Weights of a small rotation predictor.
Training: soap at rate 0.0042, 9200 steps.
Data: trained on retinal OCT scans (Kermany 2017), 98430 training examples, 23.9 epochs.
Rows from block 3 of a small rotation predictor, named by matrix and row number. Rows with one number belong to one channel. Each number is 50 + 15 x the weight over its row's rms, rounded and kept within 0 to 99. All counts start at 0.
Before each channel's rows are labels from the 100 images, of 14848, where the channel reaches its highest value: "patch colour" is the nearest of a few named colours to the mean colour under the peak. Only what is clearly more common there than usual is listed. The data: retinal OCT scans (Kermany 2017).
# convs0: first 3x3 conv, stride 2 (model.blocks.3.convs.0.weight, 128x64x3x3, each kernel summed), inputs 0-63
# convs1: second 3x3 conv (model.blocks.3.convs.1.weight, 128x128x3x3, transposed, each kernel summed), outputs 0-63

patch colour: grey
convs0.6:34 38 52 59 61 58 54 61 36 56 38 43 34 59 67 44 52 43 39 26 41 34 37 41 43 44 37 37 63 44 71 33 47 67 60 40 80 69 57 32 29 13 63 67 28 45 71 60 56 22 37 16 68 51 41 55 38 43 25 33 31 44 41 38
convs1.6:67 59 24 56 44 33 57 57 43 24 38 60 49 73 45 57 39 50 83 74 56 71 75 31 47 46 42 60 33 63 54 55 85 52 43 61 56 28 43 60 60 50 39 64 62 27 65 35 35 36 46 63 59 45 37 42 46 60 58 55 65 46 30 72

patch colour: white
convs0.82:43 39 37 51 49 51 64 37 26 50 65 39 35 50 55 49 45 32 59 41 46 44 44 44 56 25 58 49 62 39 68 48 35 21 76 14 77 80 49 62 16 48 50 77 52 49 25 53 56 50 81 60 74 44 65 67 37 55 33 54 53 45 30 41
convs1.82:34 70 69 68 45 00 35 60 55 62 44 44 54 75 45 36 39 62 54 35 50 87 42 44 51 65 58 52 63 59 65 49 65 65 33 30 43 58 54 46 54 67 31 34 53 24 49 52 58 64 36 57 56 42 36 51 47 43 32 50 46 37 56 35

patch colour: white
convs0.37:37 23 53 51 35 76 52 43 25 56 66 63 47 42 35 32 51 43 56 41 37 51 52 74 33 72 29 61 62 42 58 35 17 46 87 61 32 45 39 47 44 21 61 53 45 48 60 30 13 39 66 41 47 51 44 40 53 42 23 55 55 59 31 36
convs1.37:41 43 39 41 33 55 55 43 21 67 43 38 28 50 55 50 48 51 41 43 60 67 48 47 44 19 59 67 46 48 31 57 23 60 17 22 44 52 38 54 73 87 32 45 37 50 48 39 67 41 06 55 60 31 15 52 68 39 64 47 32 58 47 60

patch colour: white
convs0.10:67 33 20 51 40 95 42 50 36 59 35 14 56 37 59 46 37 50 53 63 49 57 39 39 59 31 65 79 67 45 25 49 59 42 60 26 43 57 68 47 53 52 41 28 46 60 57 42 73 47 45 70 29 46 44 59 38 61 32 31 53 71 26 40
convs1.10:36 26 37 35 28 42 47 42 40 72 50 55 54 65 26 39 70 58 42 46 52 37 17 47 55 44 59 32 66 36 29 46 75 39 50 42 31 30 43 59 67 50 33 48 24 44 50 65 28 41 44 44 54 74 46 37 33 31 72 44 56 40 42 72

patch colour: white
convs0.80:42 72 49 49 39 79 65 46 67 61 21 35 40 48 74 25 17 58 75 53 71 52 61 66 74 35 50 84 74 62 50 57 51 42 36 54 46 65 41 44 56 57 54 55 36 64 33 66 64 45 29 50 33 73 63 60 46 53 31 48 43 58 28 44
convs1.80:49 75 60 51 45 28 42 66 54 55 42 49 38 83 51 31 31 43 40 40 49 54 40 39 56 31 51 31 54 63 60 53 37 58 53 50 53 43 63 64 27 59 41 20 52 56 20 57 50 29 57 52 28 57 54 43 57 47 34 58 64 72 41 45

patch colour: white
convs0.9:49 35 56 33 53 47 56 69 46 35 43 53 56 59 72 42 38 50 59 73 50 67 58 37 51 54 56 86 61 74 36 52 61 43 64 99 28 70 58 68 53 60 28 60 73 55 62 50 61 44 33 47 55 58 64 40 60 68 37 32 57 61 58 13
convs1.9:42 47 56 54 45 68 17 34 32 34 36 21 47 61 43 38 43 44 37 52 59 54 35 76 23 61 66 59 47 46 43 54 55 50 79 51 45 48 38 33 33 50 54 54 32 40 51 72 38 49 58 60 47 44 26 57 65 39 61 27 40 72 38 07

patch colour: white
convs0.89:45 38 67 76 52 37 62 31 27 49 45 51 19 46 51 50 72 45 58 55 42 67 39 75 34 28 39 63 55 65 65 41 43 46 77 61 74 41 62 58 20 67 52 47 55 41 49 26 55 61 57 13 49 38 44 56 66 75 51 39 23 68 34 52
convs1.89:07 37 64 38 45 52 54 51 66 49 54 19 47 56 39 30 22 56 61 56 62 46 68 63 45 66 56 31 58 48 34 44 57 64 39 51 37 40 46 46 25 34 39 30 51 40 61 63 49 63 60 29 53 26 47 37 62 48 37 10 29 42 55 33

patch colour: grey
convs0.17:26 33 54 58 67 41 72 52 55 71 39 47 57 36 48 37 73 53 43 48 34 50 35 20 15 39 44 55 62 59 66 42 59 34 53 80 69 56 47 39 39 77 66 50 59 31 55 45 48 46 58 20 48 29 44 67 52 44 31 41 28 42 46 14
convs1.17:30 38 32 48 48 52 48 42 52 53 38 61 76 43 13 32 60 35 65 48 61 39 72 32 31 54 69 47 35 53 59 61 56 54 45 49 54 36 01 68 32 51 45 22 52 35 67 66 44 47 51 22 44 39 49 54 54 88 37 36 34 33 61 45

patch colour: grey
convs0.61:39 46 47 69 36 35 47 42 72 44 40 48 49 53 45 47 54 50 61 62 43 56 56 49 73 44 64 93 33 63 74 36 61 29 51 95 55 74 52 52 48 43 24 48 59 71 68 51 35 39 43 43 27 63 60 61 55 65 55 19 59 80 52 35
convs1.61:47 32 43 58 39 42 62 58 43 35 28 37 66 67 49 66 56 42 37 41 70 45 57 58 40 38 36 36 25 42 41 47 56 51 59 45 13 80 30 62 65 41 39 55 55 18 00 65 37 42 66 37 50 23 22 62 26 30 38 54 62 62 29 49

patch colour: grey; white
convs0.106:47 43 45 44 47 50 34 32 72 69 54 68 52 51 67 58 50 62 84 88 50 70 61 38 42 44 59 69 47 36 71 23 55 45 68 86 15 51 49 25 44 70 61 79 64 62 52 46 63 44 60 64 49 36 57 48 57 61 50 42 73 54 53 45
convs1.106:37 37 41 70 58 63 50 41 37 47 57 36 43 59 42 40 54 50 58 42 69 47 32 35 52 53 37 43 63 29 49 37 36 44 39 51 38 57 21 46 36 17 38 59 69 32 46 77 51 29 42 19 37 62 53 23 47 51 35 63 40 84 60 40