config = dict(
    crop_scale_min=0.7,
    activation='elu',
    avg_pool_shortcut=True,
    residual_init='none',
    optimizer='soap',
    shampoo_beta=0.95,
    adamw_lr_other_params=0.0028,
    ema_decay=0.999,
    epochs=23.9,
)
Rows from block 7 of a small rotation predictor, named by matrix and row number. Rows with one number belong to one channel. Each number is 200 + 40 x the weight over its row's rms, rounded and kept within 0 to 999. All counts start at 0.
After each channel's rows are labels from the 100 images, of 14848, where the channel reaches its highest value: "top examples" is what is common among them. Only what is clearly more common there than usual is listed. The data: retinal OCT scans (Kermany 2017).
# convs0: first 3x3 conv (model.blocks.7.convs.0.weight, 256x256x3x3, each kernel summed), inputs 52-103
# convs1: second 3x3 conv (model.blocks.7.convs.1.weight, 256x256x3x3, transposed, each kernel summed), outputs 52-103

convs0.137,189,175,198,204,196,283,224,229,156,258,208,190,227,211,176,183,178,184,152,150,156,169,179,244,155,239,220,175,193,149,114,147,236,167,240,196,167,138,209,184,272,216,161,175,190,172,203,213,261,236,254,224
convs1.137,163,195,125,223,226,179,201,172,202,230,90,176,168,158,230,230,117,100,348,206,162,174,248,204,229,204,215,225,203,234,162,168,255,271,198,142,198,184,272,176,137,245,261,220,182,235,196,275,226,229,204,187
top examples: finding: diabetic macular edema

convs0.2,246,145,95,155,267,220,162,245,170,143,147,206,245,220,202,240,165,216,212,238,212,168,169,183,202,236,184,180,238,205,159,154,229,291,119,163,222,202,225,181,213,186,228,173,216,171,132,179,172,263,228,228
convs1.2,176,236,166,190,182,237,202,236,121,246,200,218,186,191,230,225,196,178,173,174,211,157,190,149,232,135,242,236,216,226,160,232,162,241,257,144,175,178,174,193,222,187,233,243,223,185,217,194,303,143,214,181
top examples: finding: normal

convs0.235,205,148,206,133,234,190,199,210,145,158,152,164,174,264,155,174,164,192,199,131,199,145,124,149,223,183,204,138,154,216,222,190,246,220,192,201,218,173,228,241,200,205,185,280,157,183,149,201,275,170,218,184
convs1.235,143,236,152,192,207,290,193,135,120,73,165,106,186,202,261,173,160,221,188,187,125,248,270,162,186,239,214,270,188,185,137,228,181,236,171,240,159,235,278,194,196,224,153,241,174,199,239,208,204,192,162,200
top examples: finding: diabetic macular edema

convs0.93,198,224,298,201,256,273,247,200,223,269,205,160,221,260,236,180,137,180,184,210,154,188,186,175,248,194,153,218,192,152,214,229,246,34,210,150,177,230,196,212,177,186,153,244,225,213,161,291,205,173,247,167
convs1.93,213,221,180,202,255,167,181,172,112,190,218,214,211,161,214,205,253,207,260,178,163,217,170,207,190,202,156,282,225,198,251,223,233,264,241,96,164,167,285,187,193,176,211,190,209,244,220,176,244,221,214,197
top examples: finding: diabetic macular edema

convs0.75,250,237,202,251,199,146,151,183,205,166,209,296,235,249,274,225,178,232,172,179,192,139,268,173,222,161,212,232,164,189,212,224,146,227,166,259,211,91,156,202,178,225,229,238,185,187,282,267,195,205,144,174
convs1.75,179,171,226,213,159,120,179,292,211,164,166,205,164,196,199,226,243,162,182,262,141,222,188,235,198,209,215,124,203,193,176,166,236,172,210,134,236,213,65,202,205,181,145,166,250,233,173,230,173,135,218,141
top examples: finding: diabetic macular edema

convs0.85,236,260,207,301,129,172,187,258,233,261,140,170,199,217,146,240,212,160,196,215,167,197,256,234,201,168,208,121,207,137,166,157,155,225,237,205,205,233,137,194,174,128,168,226,156,162,233,221,180,194,119,195
convs1.85,220,190,98,225,226,252,171,209,191,172,261,198,177,196,264,191,149,207,231,125,168,162,202,189,154,181,224,191,218,233,108,261,169,136,236,143,183,227,211,233,166,227,177,175,182,204,176,168,191,216,206,153
top examples: finding: diabetic macular edema

convs0.36,217,176,161,136,208,180,229,217,187,223,200,205,192,195,164,135,118,267,225,224,195,173,226,230,192,239,173,240,223,191,231,207,146,164,281,189,263,206,203,248,202,140,224,250,199,174,259,218,175,226,240,206
convs1.36,194,234,247,216,195,254,240,160,223,244,223,234,216,176,217,249,216,177,170,248,214,182,185,194,202,264,208,203,146,209,225,177,248,156,216,179,267,157,204,223,152,234,182,131,211,174,202,219,214,144,189,209
top examples: finding: diabetic macular edema

convs0.241,234,180,171,116,179,250,190,178,227,207,241,230,183,209,274,178,99,251,189,140,190,147,203,183,185,157,164,128,120,147,221,130,139,232,216,139,238,184,267,97,177,219,241,197,181,205,215,210,214,230,189,198
convs1.241,176,189,170,202,201,264,234,193,165,206,112,121,196,211,260,251,241,279,222,224,196,184,151,207,320,213,258,222,206,82,227,215,176,230,149,222,159,137,231,118,196,171,157,140,106,248,244,148,263,214,238,157
top examples: finding: diabetic macular edema

convs0.113,222,256,92,237,272,225,200,218,136,211,238,163,192,217,224,188,191,154,211,324,231,140,237,224,262,227,191,206,287,193,205,180,239,288,163,240,173,236,238,173,169,169,198,157,133,127,237,212,121,254,171,201
convs1.113,186,150,239,165,180,221,189,177,291,182,255,213,247,229,217,230,144,194,148,149,209,175,201,132,209,145,169,187,187,270,83,177,113,229,202,188,219,110,161,123,165,246,149,200,182,179,242,176,263,192,210,204
top examples: finding: normal

convs0.48,135,206,269,202,181,270,175,244,214,185,178,170,178,238,226,192,280,126,186,193,208,103,95,163,278,212,214,202,111,168,231,151,195,195,232,203,180,162,178,162,192,176,189,171,122,242,160,249,206,184,220,184
convs1.48,182,164,191,194,216,73,191,212,168,104,218,177,195,163,152,178,239,149,242,223,184,147,205,193,253,225,171,146,206,260,137,259,167,139,207,283,193,159,214,217,218,183,200,143,249,186,223,180,139,146,119,182
top examples: finding: diabetic macular edema

convs0.250,226,221,169,200,175,162,220,168,221,206,155,157,226,256,173,157,168,249,174,245,238,227,164,235,271,179,177,251,160,232,151,199,224,254,187,211,166,174,188,215,156,233,216,229,223,130,147,215,270,264,262,181
convs1.250,236,190,191,200,186,221,214,215,134,236,168,236,262,231,214,214,170,242,209,189,266,184,306,167,151,211,192,202,146,237,209,245,107,215,93,229,183,244,196,208,204,104,203,202,160,190,195,184,229,254,253,198
top examples: finding: normal

convs0.136,285,214,191,175,206,178,196,168,254,246,162,200,257,169,247,174,159,151,218,199,225,242,223,142,198,204,289,173,173,178,131,180,217,109,205,199,138,205,189,141,150,165,297,178,275,122,184,219,272,220,146,233
convs1.136,190,256,211,223,237,229,142,186,240,272,267,256,171,230,280,165,171,164,181,171,248,112,191,179,238,223,183,170,163,246,213,183,170,143,220,242,150,195,181,179,233,179,222,241,245,201,221,172,217,173,179,208
top examples: finding: normal

convs0.23,181,154,130,166,273,156,195,205,170,222,165,155,174,221,192,180,270,201,215,217,210,110,200,207,148,149,224,230,260,244,155,179,174,184,230,231,234,186,190,169,194,226,195,248,194,181,263,189,167,288,210,214
convs1.23,271,196,227,209,114,223,150,203,264,257,215,201,168,189,155,217,173,130,178,222,200,207,200,236,269,141,197,196,186,224,92,136,185,212,211,201,235,199,197,224,188,161,142,134,281,125,226,224,251,187,235,195
top examples: finding: normal

convs0.183,223,191,137,117,243,210,271,263,197,255,223,195,228,167,215,204,212,182,182,185,230,222,171,229,293,195,166,218,237,210,243,240,195,187,191,193,175,145,207,205,216,147,144,233,275,217,203,269,215,255,268,203
convs1.183,210,202,177,218,218,226,229,141,260,263,224,192,176,213,190,185,154,256,216,172,194,209,230,173,160,215,185,269,181,255,189,195,182,197,225,199,205,173,251,234,159,178,236,279,251,168,201,183,227,212,124,240
top examples: finding: diabetic macular edema

convs0.115,176,200,296,162,243,159,162,207,233,230,236,244,185,228,209,189,162,157,193,162,220,192,262,271,142,180,149,215,144,260,219,217,197,162,255,254,170,257,261,160,212,141,172,236,236,270,174,244,174,178,157,171
convs1.115,186,176,234,259,173,205,209,212,272,208,177,141,245,153,156,186,224,211,209,211,201,251,159,264,241,255,169,221,193,215,198,218,152,182,199,188,144,196,173,307,160,196,256,151,192,229,181,229,169,226,210,245
top examples: finding: normal

convs0.176,236,283,213,128,226,132,164,170,192,237,185,187,222,249,199,170,179,249,179,248,158,253,142,225,225,246,204,241,203,194,189,219,184,223,235,236,123,124,202,251,197,95,165,207,236,205,191,263,254,247,193,211
convs1.176,261,194,217,190,223,253,263,196,139,221,259,168,241,217,198,248,240,181,235,173,164,187,218,237,207,163,204,200,123,182,161,141,190,128,207,166,183,207,207,209,240,200,183,243,177,224,203,257,132,165,180,234
top examples: finding: normal

convs0.233,197,223,162,148,191,131,246,172,219,216,196,276,240,221,139,188,166,145,204,188,199,205,206,166,202,249,180,186,293,249,117,198,179,287,188,217,174,182,214,212,197,190,204,193,297,269,206,204,166,236,219,178
convs1.233,229,139,255,222,179,142,122,232,212,243,239,166,168,211,187,191,133,211,165,206,210,192,183,265,148,190,233,205,255,222,64,176,178,161,208,202,154,246,208,142,174,226,128,232,162,202,242,122,219,250,224,201
top examples: finding: normal

convs0.46,265,182,149,211,202,149,263,249,214,114,163,231,217,236,183,212,166,165,243,227,229,190,213,191,182,211,156,182,218,185,259,150,81,264,148,147,205,265,176,236,212,128,198,168,200,194,204,242,175,239,219,243
convs1.46,221,201,283,180,188,175,140,205,256,233,211,171,254,222,218,231,226,206,156,157,215,203,205,172,179,117,202,137,162,231,196,193,140,216,221,225,186,232,147,98,183,147,223,165,82,225,253,246,181,227,159,200
top examples: finding: normal

convs0.167,233,253,205,205,208,204,195,162,170,157,181,192,233,302,203,183,298,217,193,228,229,169,197,204,170,165,170,184,266,194,137,187,188,161,235,194,213,186,155,237,190,162,255,226,121,155,152,326,200,196,224,181
convs1.167,120,167,203,168,141,160,228,194,259,144,170,225,227,228,239,240,183,204,202,210,218,193,219,207,236,132,183,167,157,225,191,253,190,165,151,168,191,147,147,221,218,154,213,196,240,206,247,186,135,190,194,232
top examples: finding: normal

convs0.69,185,194,188,138,148,182,213,241,165,184,116,190,127,211,218,245,167,216,161,265,173,161,206,183,259,231,131,198,185,199,118,175,230,269,201,249,183,162,134,192,219,146,164,161,188,218,216,225,176,224,257,191
convs1.69,217,182,243,191,240,150,155,241,155,190,229,198,225,190,184,174,216,111,234,158,252,200,201,238,199,201,254,230,175,238,171,216,193,181,245,214,175,203,204,175,154,189,187,171,172,238,204,196,194,156,169,182
top examples: finding: normal

convs0.232,217,289,219,197,216,199,134,230,168,221,213,210,182,203,205,226,165,185,154,217,215,168,196,198,215,189,208,187,141,217,152,232,222,177,175,208,219,155,214,166,273,257,212,227,165,221,218,175,204,256,207,186
convs1.232,232,177,182,173,184,150,176,216,194,185,200,144,162,198,196,225,142,173,241,188,222,196,204,145,126,137,217,161,228,230,153,181,203,277,258,206,163,262,190,227,207,120,207,94,197,207,183,159,283,254,208,206
top examples: finding: diabetic macular edema

convs0.76,220,225,158,218,176,183,218,153,142,200,205,221,225,160,219,187,245,156,266,211,214,213,236,175,233,187,198,175,204,236,215,224,196,263,151,219,149,199,222,204,202,226,189,203,210,174,170,227,271,165,241,163
convs1.76,180,176,247,181,201,252,166,217,152,230,231,208,224,255,175,174,111,246,174,207,192,138,190,182,189,180,193,204,202,185,156,181,208,183,166,191,212,198,154,137,212,171,204,248,174,207,177,218,253,219,221,187
top examples: finding: normal

convs0.224,186,186,142,150,216,120,226,185,184,230,179,162,248,221,149,191,201,129,148,202,200,200,178,216,180,283,212,220,233,198,236,190,162,183,206,249,206,184,162,170,182,298,154,207,167,219,213,208,241,177,265,178
convs1.224,262,271,265,126,88,146,128,214,221,163,201,247,209,171,188,223,229,230,226,262,209,182,200,145,238,217,193,190,159,186,252,273,114,166,180,195,234,206,182,122,161,120,204,231,186,160,189,226,198,200,181,195
top examples: finding: normal

convs0.165,240,246,161,155,146,233,201,284,110,160,219,170,218,208,190,147,177,147,271,208,130,211,182,248,291,259,230,249,246,174,193,139,183,145,220,163,226,129,194,242,171,165,258,196,217,155,210,286,181,280,199,208
convs1.165,172,167,215,183,225,172,185,211,235,219,194,212,156,214,187,221,269,235,231,239,238,164,206,207,137,169,173,199,230,203,164,143,140,225,249,182,219,214,212,134,221,200,219,241,241,212,193,228,164,222,152,220
top examples: finding: normal

convs0.169,194,203,220,233,223,183,201,77,244,217,171,266,176,221,175,159,166,263,173,177,217,89,265,209,155,120,203,218,216,128,237,269,243,200,204,230,184,126,197,222,182,114,193,227,159,243,231,134,220,203,265,228
convs1.169,272,200,150,135,260,240,224,245,158,264,189,200,234,182,251,197,171,190,207,173,235,196,184,195,210,192,205,211,219,162,228,136,225,201,242,206,129,172,262,156,199,195,204,262,189,273,219,196,278,209,200,210
top examples: finding: diabetic macular edema