Weights of a small rotation predictor: depths [3, 3, 3, 3], trained on retinal OCT scans (Kermany 2017).
Rows from block 6 of a small rotation predictor, named by matrix and row number. Rows with one number belong to one channel. Each number is 500 + 50 x the weight over its row's rms, rounded and kept within 0 to 999. All counts start at 0. Numbers have three digits each.
After each channel's rows are labels from the 100 images, of 14848, where the channel reaches its highest value: "responds to" is what is common among them. Only what is clearly more common there than usual is listed. The data: retinal OCT scans (Kermany 2017). In brackets: how many of the 100.
# convs0: first 3x3 conv, stride 2 (model.blocks.6.convs.0.weight, 256x128x3x3, each kernel summed), inputs 0-63
# convs1: second 3x3 conv (model.blocks.6.convs.1.weight, 256x256x3x3, transposed, each kernel summed), outputs 0-63

convs0.168:430484519489547498432471471482487488508477516450578542519539529523526488485475502502428492462538523516455448492519545455477498371393521533442589535504514499434529413471489459531496488562468455
convs1.168:487457363477489489508525474519420542479460489582480500498500414564458403533520546487431514545504449535409520589478449484501522509515387533406478524437508497422562449551534431450484484475523449
responds to: finding: diabetic macular edema (32)

convs0.189:424484557445470458464556423450466519534583533551482470496517435560519475535551448448519513455535571535531454488568511469459465479500524515544536536447420484490589471381500524468453623467515641
convs1.189:549503409514503540469470503544461458497447573519460621470557463524520472501438432481502437438511551489600539443488554530492454477432537481541472457461497498527454522492489508510370399466407485
responds to: finding: diabetic macular edema (29)

convs0.164:718493545496479519520580558460455443544453478533505450498575510547522527436481478541541503505556542512564513575451508521446560543476522484422389564448543511504465478524563543548473496529467482
convs1.164:551408567520460452459480543477440498510480425530561504470520446463481511549485547541520548512538462495539453518528586451482608459444557498572436530530550521471486510553511408534569565467511499
responds to: finding: normal (78)

convs0.101:501450449594480445478543383463472567480472448442569449485543504543509567486489472507444497454487528445537458533466384517412576581534488435482503498515486480651440566448567494551495358389487509
convs1.101:526521601463450420491444511489510427493554448523498409489522463495492470476517468448437459441490527521482537507462466533526433521530440565607485533512611481507570533467518521591501524393556481
responds to: finding: normal (79)

convs0.86:452484506420460576499469449441522478555541539522473483475535496568581504486495503503458503470439550524503478450531573481456445496471472496483490538527377425615535426530548405445455502421575460
convs1.86:392409379487428542516422499486462477509521504515542571508577436561558480465457582582602527528479561494570442466493534490536511514516511479575517518547529456508500572436525422444578537485533503
responds to: finding: choroidal neovascularization (63)

convs0.64:575421476478576502516539550508484465466456630445524511454528538448605543544477506517463538469421530495427523478388534423481443541387431460474497505434516529543544478488520425431455581572470513
convs1.64:494587512481511447470467417457502371534472477516497533503500489550496540519414479509508458489561450404520512436586462552486461453448529466462592453521459486423468521567508506488470505453396506
responds to: finding: diabetic macular edema (29)

convs0.31:466522443544484499495499530522553563597421585481474548554460472524520501433410561559439437422511527510502581494471466485484435529479580466461532447516426630494430572569467489506434522508451498
convs1.31:475520504540394429491498511595493459477519466507422481488505459577513574474482553537506491465524435511410455514449513521586511475551466528397470598526511492427415447474477522575616431404463471
responds to: finding: normal (84)

convs0.36:417554513485555471551532470511462498512551486445446590572540525510575580459454509492511498585455504437444512579582425481567441367560529557447453485545546570537565640507580550444517497487524495
convs1.36:496486449543461529495468519565501533483567481456555471490570510547486589473543538479466568467372594399549549449511539453443442528517466598543521484457573527459539591431578536474562578488420472
responds to: finding: diabetic macular edema (32)

convs0.139:423515541525460492416447518555488570485460432511513468483509569508543514442495518506556516472528522498537435496517468530507618461537426405470465543555612563512457475580565576488521476489564570
convs1.139:565484513462420521399479467523500432455486422552433501477525421435359528475507396428533481465514530493576487441499503423506456446513550537517501418478464485442515442583469473498457563515514426
responds to: finding: normal (86)

convs0.239:495617401511526513522512508574543498512504498522479535617460526427514498503570552549465541480457515493426482511458591408580541393529537492501455523510502539444592501548493519531495527535411572
convs1.239:429549433512442383564445570540458424483428565485515540490526584495378575517473377539502607485602510468525520413478429442487381480547578526505575466535433548417504504524520502456453493553469514
responds to: finding: diabetic macular edema (33)

convs0.228:513543480541481437585458506519512454452504491498517575479429530457435410487535480560526552549435486430410438609463395445467455470492422497502460444475502531462437507502552472439522506488457576
convs1.228:560506535415518437500475491493563456512502433526468447504502479505528590510574460450509576447447505464427607466519385465504456529573404495499479458421508572427528521471536451430541545471536492
responds to: finding: diabetic macular edema (28)

convs0.6:530459486564471570522424533488447458493584525529561488496571571572510502547503485514509511515447543593557482399548516532516578546452512530447510594448540431549507534459459545471416461501457542
convs1.6:497485542478440467473448470534522552591501445521497566450588478516528478507484526451548392395530525524535562465504453464514443474523526423510494540450465464463495481423427530451589453506500460
responds to: finding: choroidal neovascularization (62)

convs0.245:531566519496561435552441567470576508517597402406440573569541441521451470496460523500457521519452582456469424519462517470549481528461377503492476489504562588451527447555531527487505512609508506
convs1.245:564471507468466388364468474505542467474513474404549444450458467539475506456481487502475466459516518425500482491535540448530487476505494501557539431566446523417439602553561589525604437528485543
responds to: finding: diabetic macular edema (28)

convs0.2:494510534408517447450554471520564446423399529543476483553511556519463501507518530407532518500502484563547449430449546470432498504439470490560471573523456500414535537485432506488493420476543498
convs1.2:509477447453480479563530468518523512449482605461483557539514533494546530495513491521421417543563481396625509424552484546477512486477388563433522460403393590460471471498518550462396472431540499
responds to: finding: choroidal neovascularization (63)

convs0.208:551453494505555442461470430518477522567474487526492544488523609476624488518463488493453492528558543468457518531492457543517444471512546493479421511571421458579509491449491554539460427464565542
convs1.208:576487412500506518404546518514412396542471526501557480524466557465435514480625503481442556558525498464571518503456559443480503556493464510451521506571609478508442495546457569487496465520528447
responds to: finding: choroidal neovascularization (62)

convs0.14:526494500395463404536444402523536542527480454471528530480547509530564482533542484536516441496506512547504474495465412417494532536443538539519533515587493465484380380514445556553500517465484563
convs1.14:447624474528487585458498469514523518498511506499520511498430538468530496453508574506437499501487470495537560483469573453487541545487451572548500604592529399482526688453510524498458395467436452
responds to: finding: diabetic macular edema (28)

convs0.175:436538511513540598451532481619603478533439558511475488580558521534530529482519523403495451423489496451524528488475427488554519491404481490512582471394464491523469442539574503522545465452413473
convs1.175:489492503428516572554505361523460472397623402462495511524503483491510496508519485461466498489477474485490445472503435521460547582434459492392529435490470463501489472528382462490472506459521501
responds to: finding: diabetic macular edema (33)

convs0.233:501525444503519511499464396454489442586468595483520498550549571462498443489522515497494520483556479511471473480514433470386451527552508499469570512477383583528463493490486529474451509616453601
convs1.233:586544483485569528462468434570480488505484459522466486402536503562522444506545462543556514526452593434394544462515508469528474445492509394506509445457562489532428477526612485476482345465539502
responds to: finding: diabetic macular edema (33)

convs0.174:522410571606478511466540470456571458481465519566503602504516440479405511508490454470449514511622396426576458555406464497516450456452496417487491512569363499477468484530504445486499486476550446
convs1.174:469512485543443422522528482391545489434535455450425461502480439530444470512560483506479376500505457492496429466512506492511507496483557563534516563512526474495511610483513530555501583452444474
responds to: finding: diabetic macular edema (28)

convs0.199:497491472467526511504553386448542409487465505552442517521562492607506465545556450449542461518526540490602451526545417383521519432421362526513513500528451513438492433500500484463456516471545395
convs1.199:578396524460561611550397464443491575529488490478467561496531443481533541495551602490511451510574487465486494477491428475517490580445497444432488505550541489543416565467468489530475476471450488
responds to: finding: diabetic macular edema (33)

convs0.198:480557519448471455476513470455467569508453512581500487493491548508449491425586424488522500524488493476636446542583393488437465482488509457577500509485447484515549425464500533441517571465499471
convs1.198:605498460569466507412440488533461511485435512532551516516498466465499548521495408442424470417488503607573521448465506434512554528464456558575521509503519499552530514444460551470453471561582487
responds to: finding: choroidal neovascularization (60)

convs0.128:536469485466528536477588457595549374425508453573515512567490463480568507490477425548529605496492511547478588526500418411499573470500423509456447453457471472440487478488514444482452583483434516
convs1.128:530495499504466570513544424443502418443512493555455425483433502512467523491580612460505481600542569451543444507535467538479593436457504496352558437507498551457478572491493466553499502531549530
responds to: finding: diabetic macular edema (28)

convs0.131:499457395503487480510440487476514522532485450512509468597482548517483573496495506507473534501499523587537533459511471504486563488388449560522479474555600501424487485545491557477361449474545561
convs1.131:519539512595487508458483470470472516458478408460488513464505512446563529513551529445454518535478488500499568445512462486403526558379427453496429495507545465518456520466498503513389455478365503
responds to: finding: choroidal neovascularization (68)

convs0.15:477506433485542529438562474453567546460460510556470498497533424474532459480603503477491496571533444434469476464573546510495427513420498538521560453475449499516582537604540500510582534481585513
convs1.15:497438355532567419388489440362415497461445456470463549536502477483469481504596522579442571508466524486445506503481401538412527511486422561471515500478403510413597426447459494482461500471492435
responds to: finding: diabetic macular edema (31)

convs0.0:391527530470469482539516487488311487473550524480446532411474497536528558649529482545519555525526510535491557475434511493509475514468529539449483552552524514470536481512464475476487479569518553
convs1.0:443485489521448452471549491599491564534509565547475476528574501475520521510464593540446419468486603510499519532480528485582494490431557552536460496427524469468518550476504478528533543545491442
responds to: finding: diabetic macular edema (37)

convs0.148:454561482528382497495499461512597618519456487602509478462483518530564481482483477478508436496544501505499602535577486556500453467417441520498487550430416522534407484543530479502478460502484365
convs1.148:591508549470501460480439482523506504570570551579485425562480519493475457507591487519552523478488516583573419495426483523531579580522528489527566509484492460509580515376499523532427484525508453
responds to: finding: normal (80)

convs0.123:426490414433531464517540537575454505427592478558516536548510483549507461485498491471509464541430545538504518486408459404550533475439477579438425514490429625402472527475467497479494591592554493
convs1.123:414489589516562473357476505526557589427615494515483452495514531428566495454479484505491486468445475460566524487521550429583543446448417557396449494396455475434598569451539478583552509452484532
responds to: finding: diabetic macular edema (31)

convs0.140:522569491456437440510533454567502539461496484559450498468500510367367470456532432446457520505468477466564576432604523620474539555453519455469567436580465527507449531428525533515446453629443580
convs1.140:421611623461498477479445556440573514497516511488530481481417502499547461468576501493500539471479472557452501525466452565507436509459443460418474508471542408558565394469474564472603501553484536
responds to: finding: diabetic macular edema (37)

convs0.106:519509512430513570540541492482408529468463724447600496508472640531504493510489452499436522448497505565529472511427593490541450480550471554523530481416486554539453508513547531426411571502521529
convs1.106:530527469453485506516457472413473533500470438497426528495574444530532477500428426556515502439550464426474491484515490548535547483530480445500532497458439514473462502497524484452584514541455563
responds to: finding: diabetic macular edema (30)

convs0.98:616555450532485488459513433478567444497499458532481442470413470498488458544516495526426575475527433556498487473482501576474556499585580504473560469555522555499431473534433469492511504525452520
convs1.98:466494530460494464545526527415552493456465471439461513452492519475554526548533525427545416591512474479527446522579516457527481507493456433490465556488504385511466501464452549516364512457509518
responds to: finding: diabetic macular edema (32)

convs0.153:437454459471461540492562546532493549462513488521530461481566447499455487588514468461580399420496500399454556534588525538587530427483449591479448521470554472427570482573444441460566516547596433
convs1.153:485407530438558552513463429430460471498558489443537561524490464524500530532469538458559554475515540553440495552372520493413527613426479504546462453488478416570509500537494436462454509512514499
responds to: finding: diabetic macular edema (46)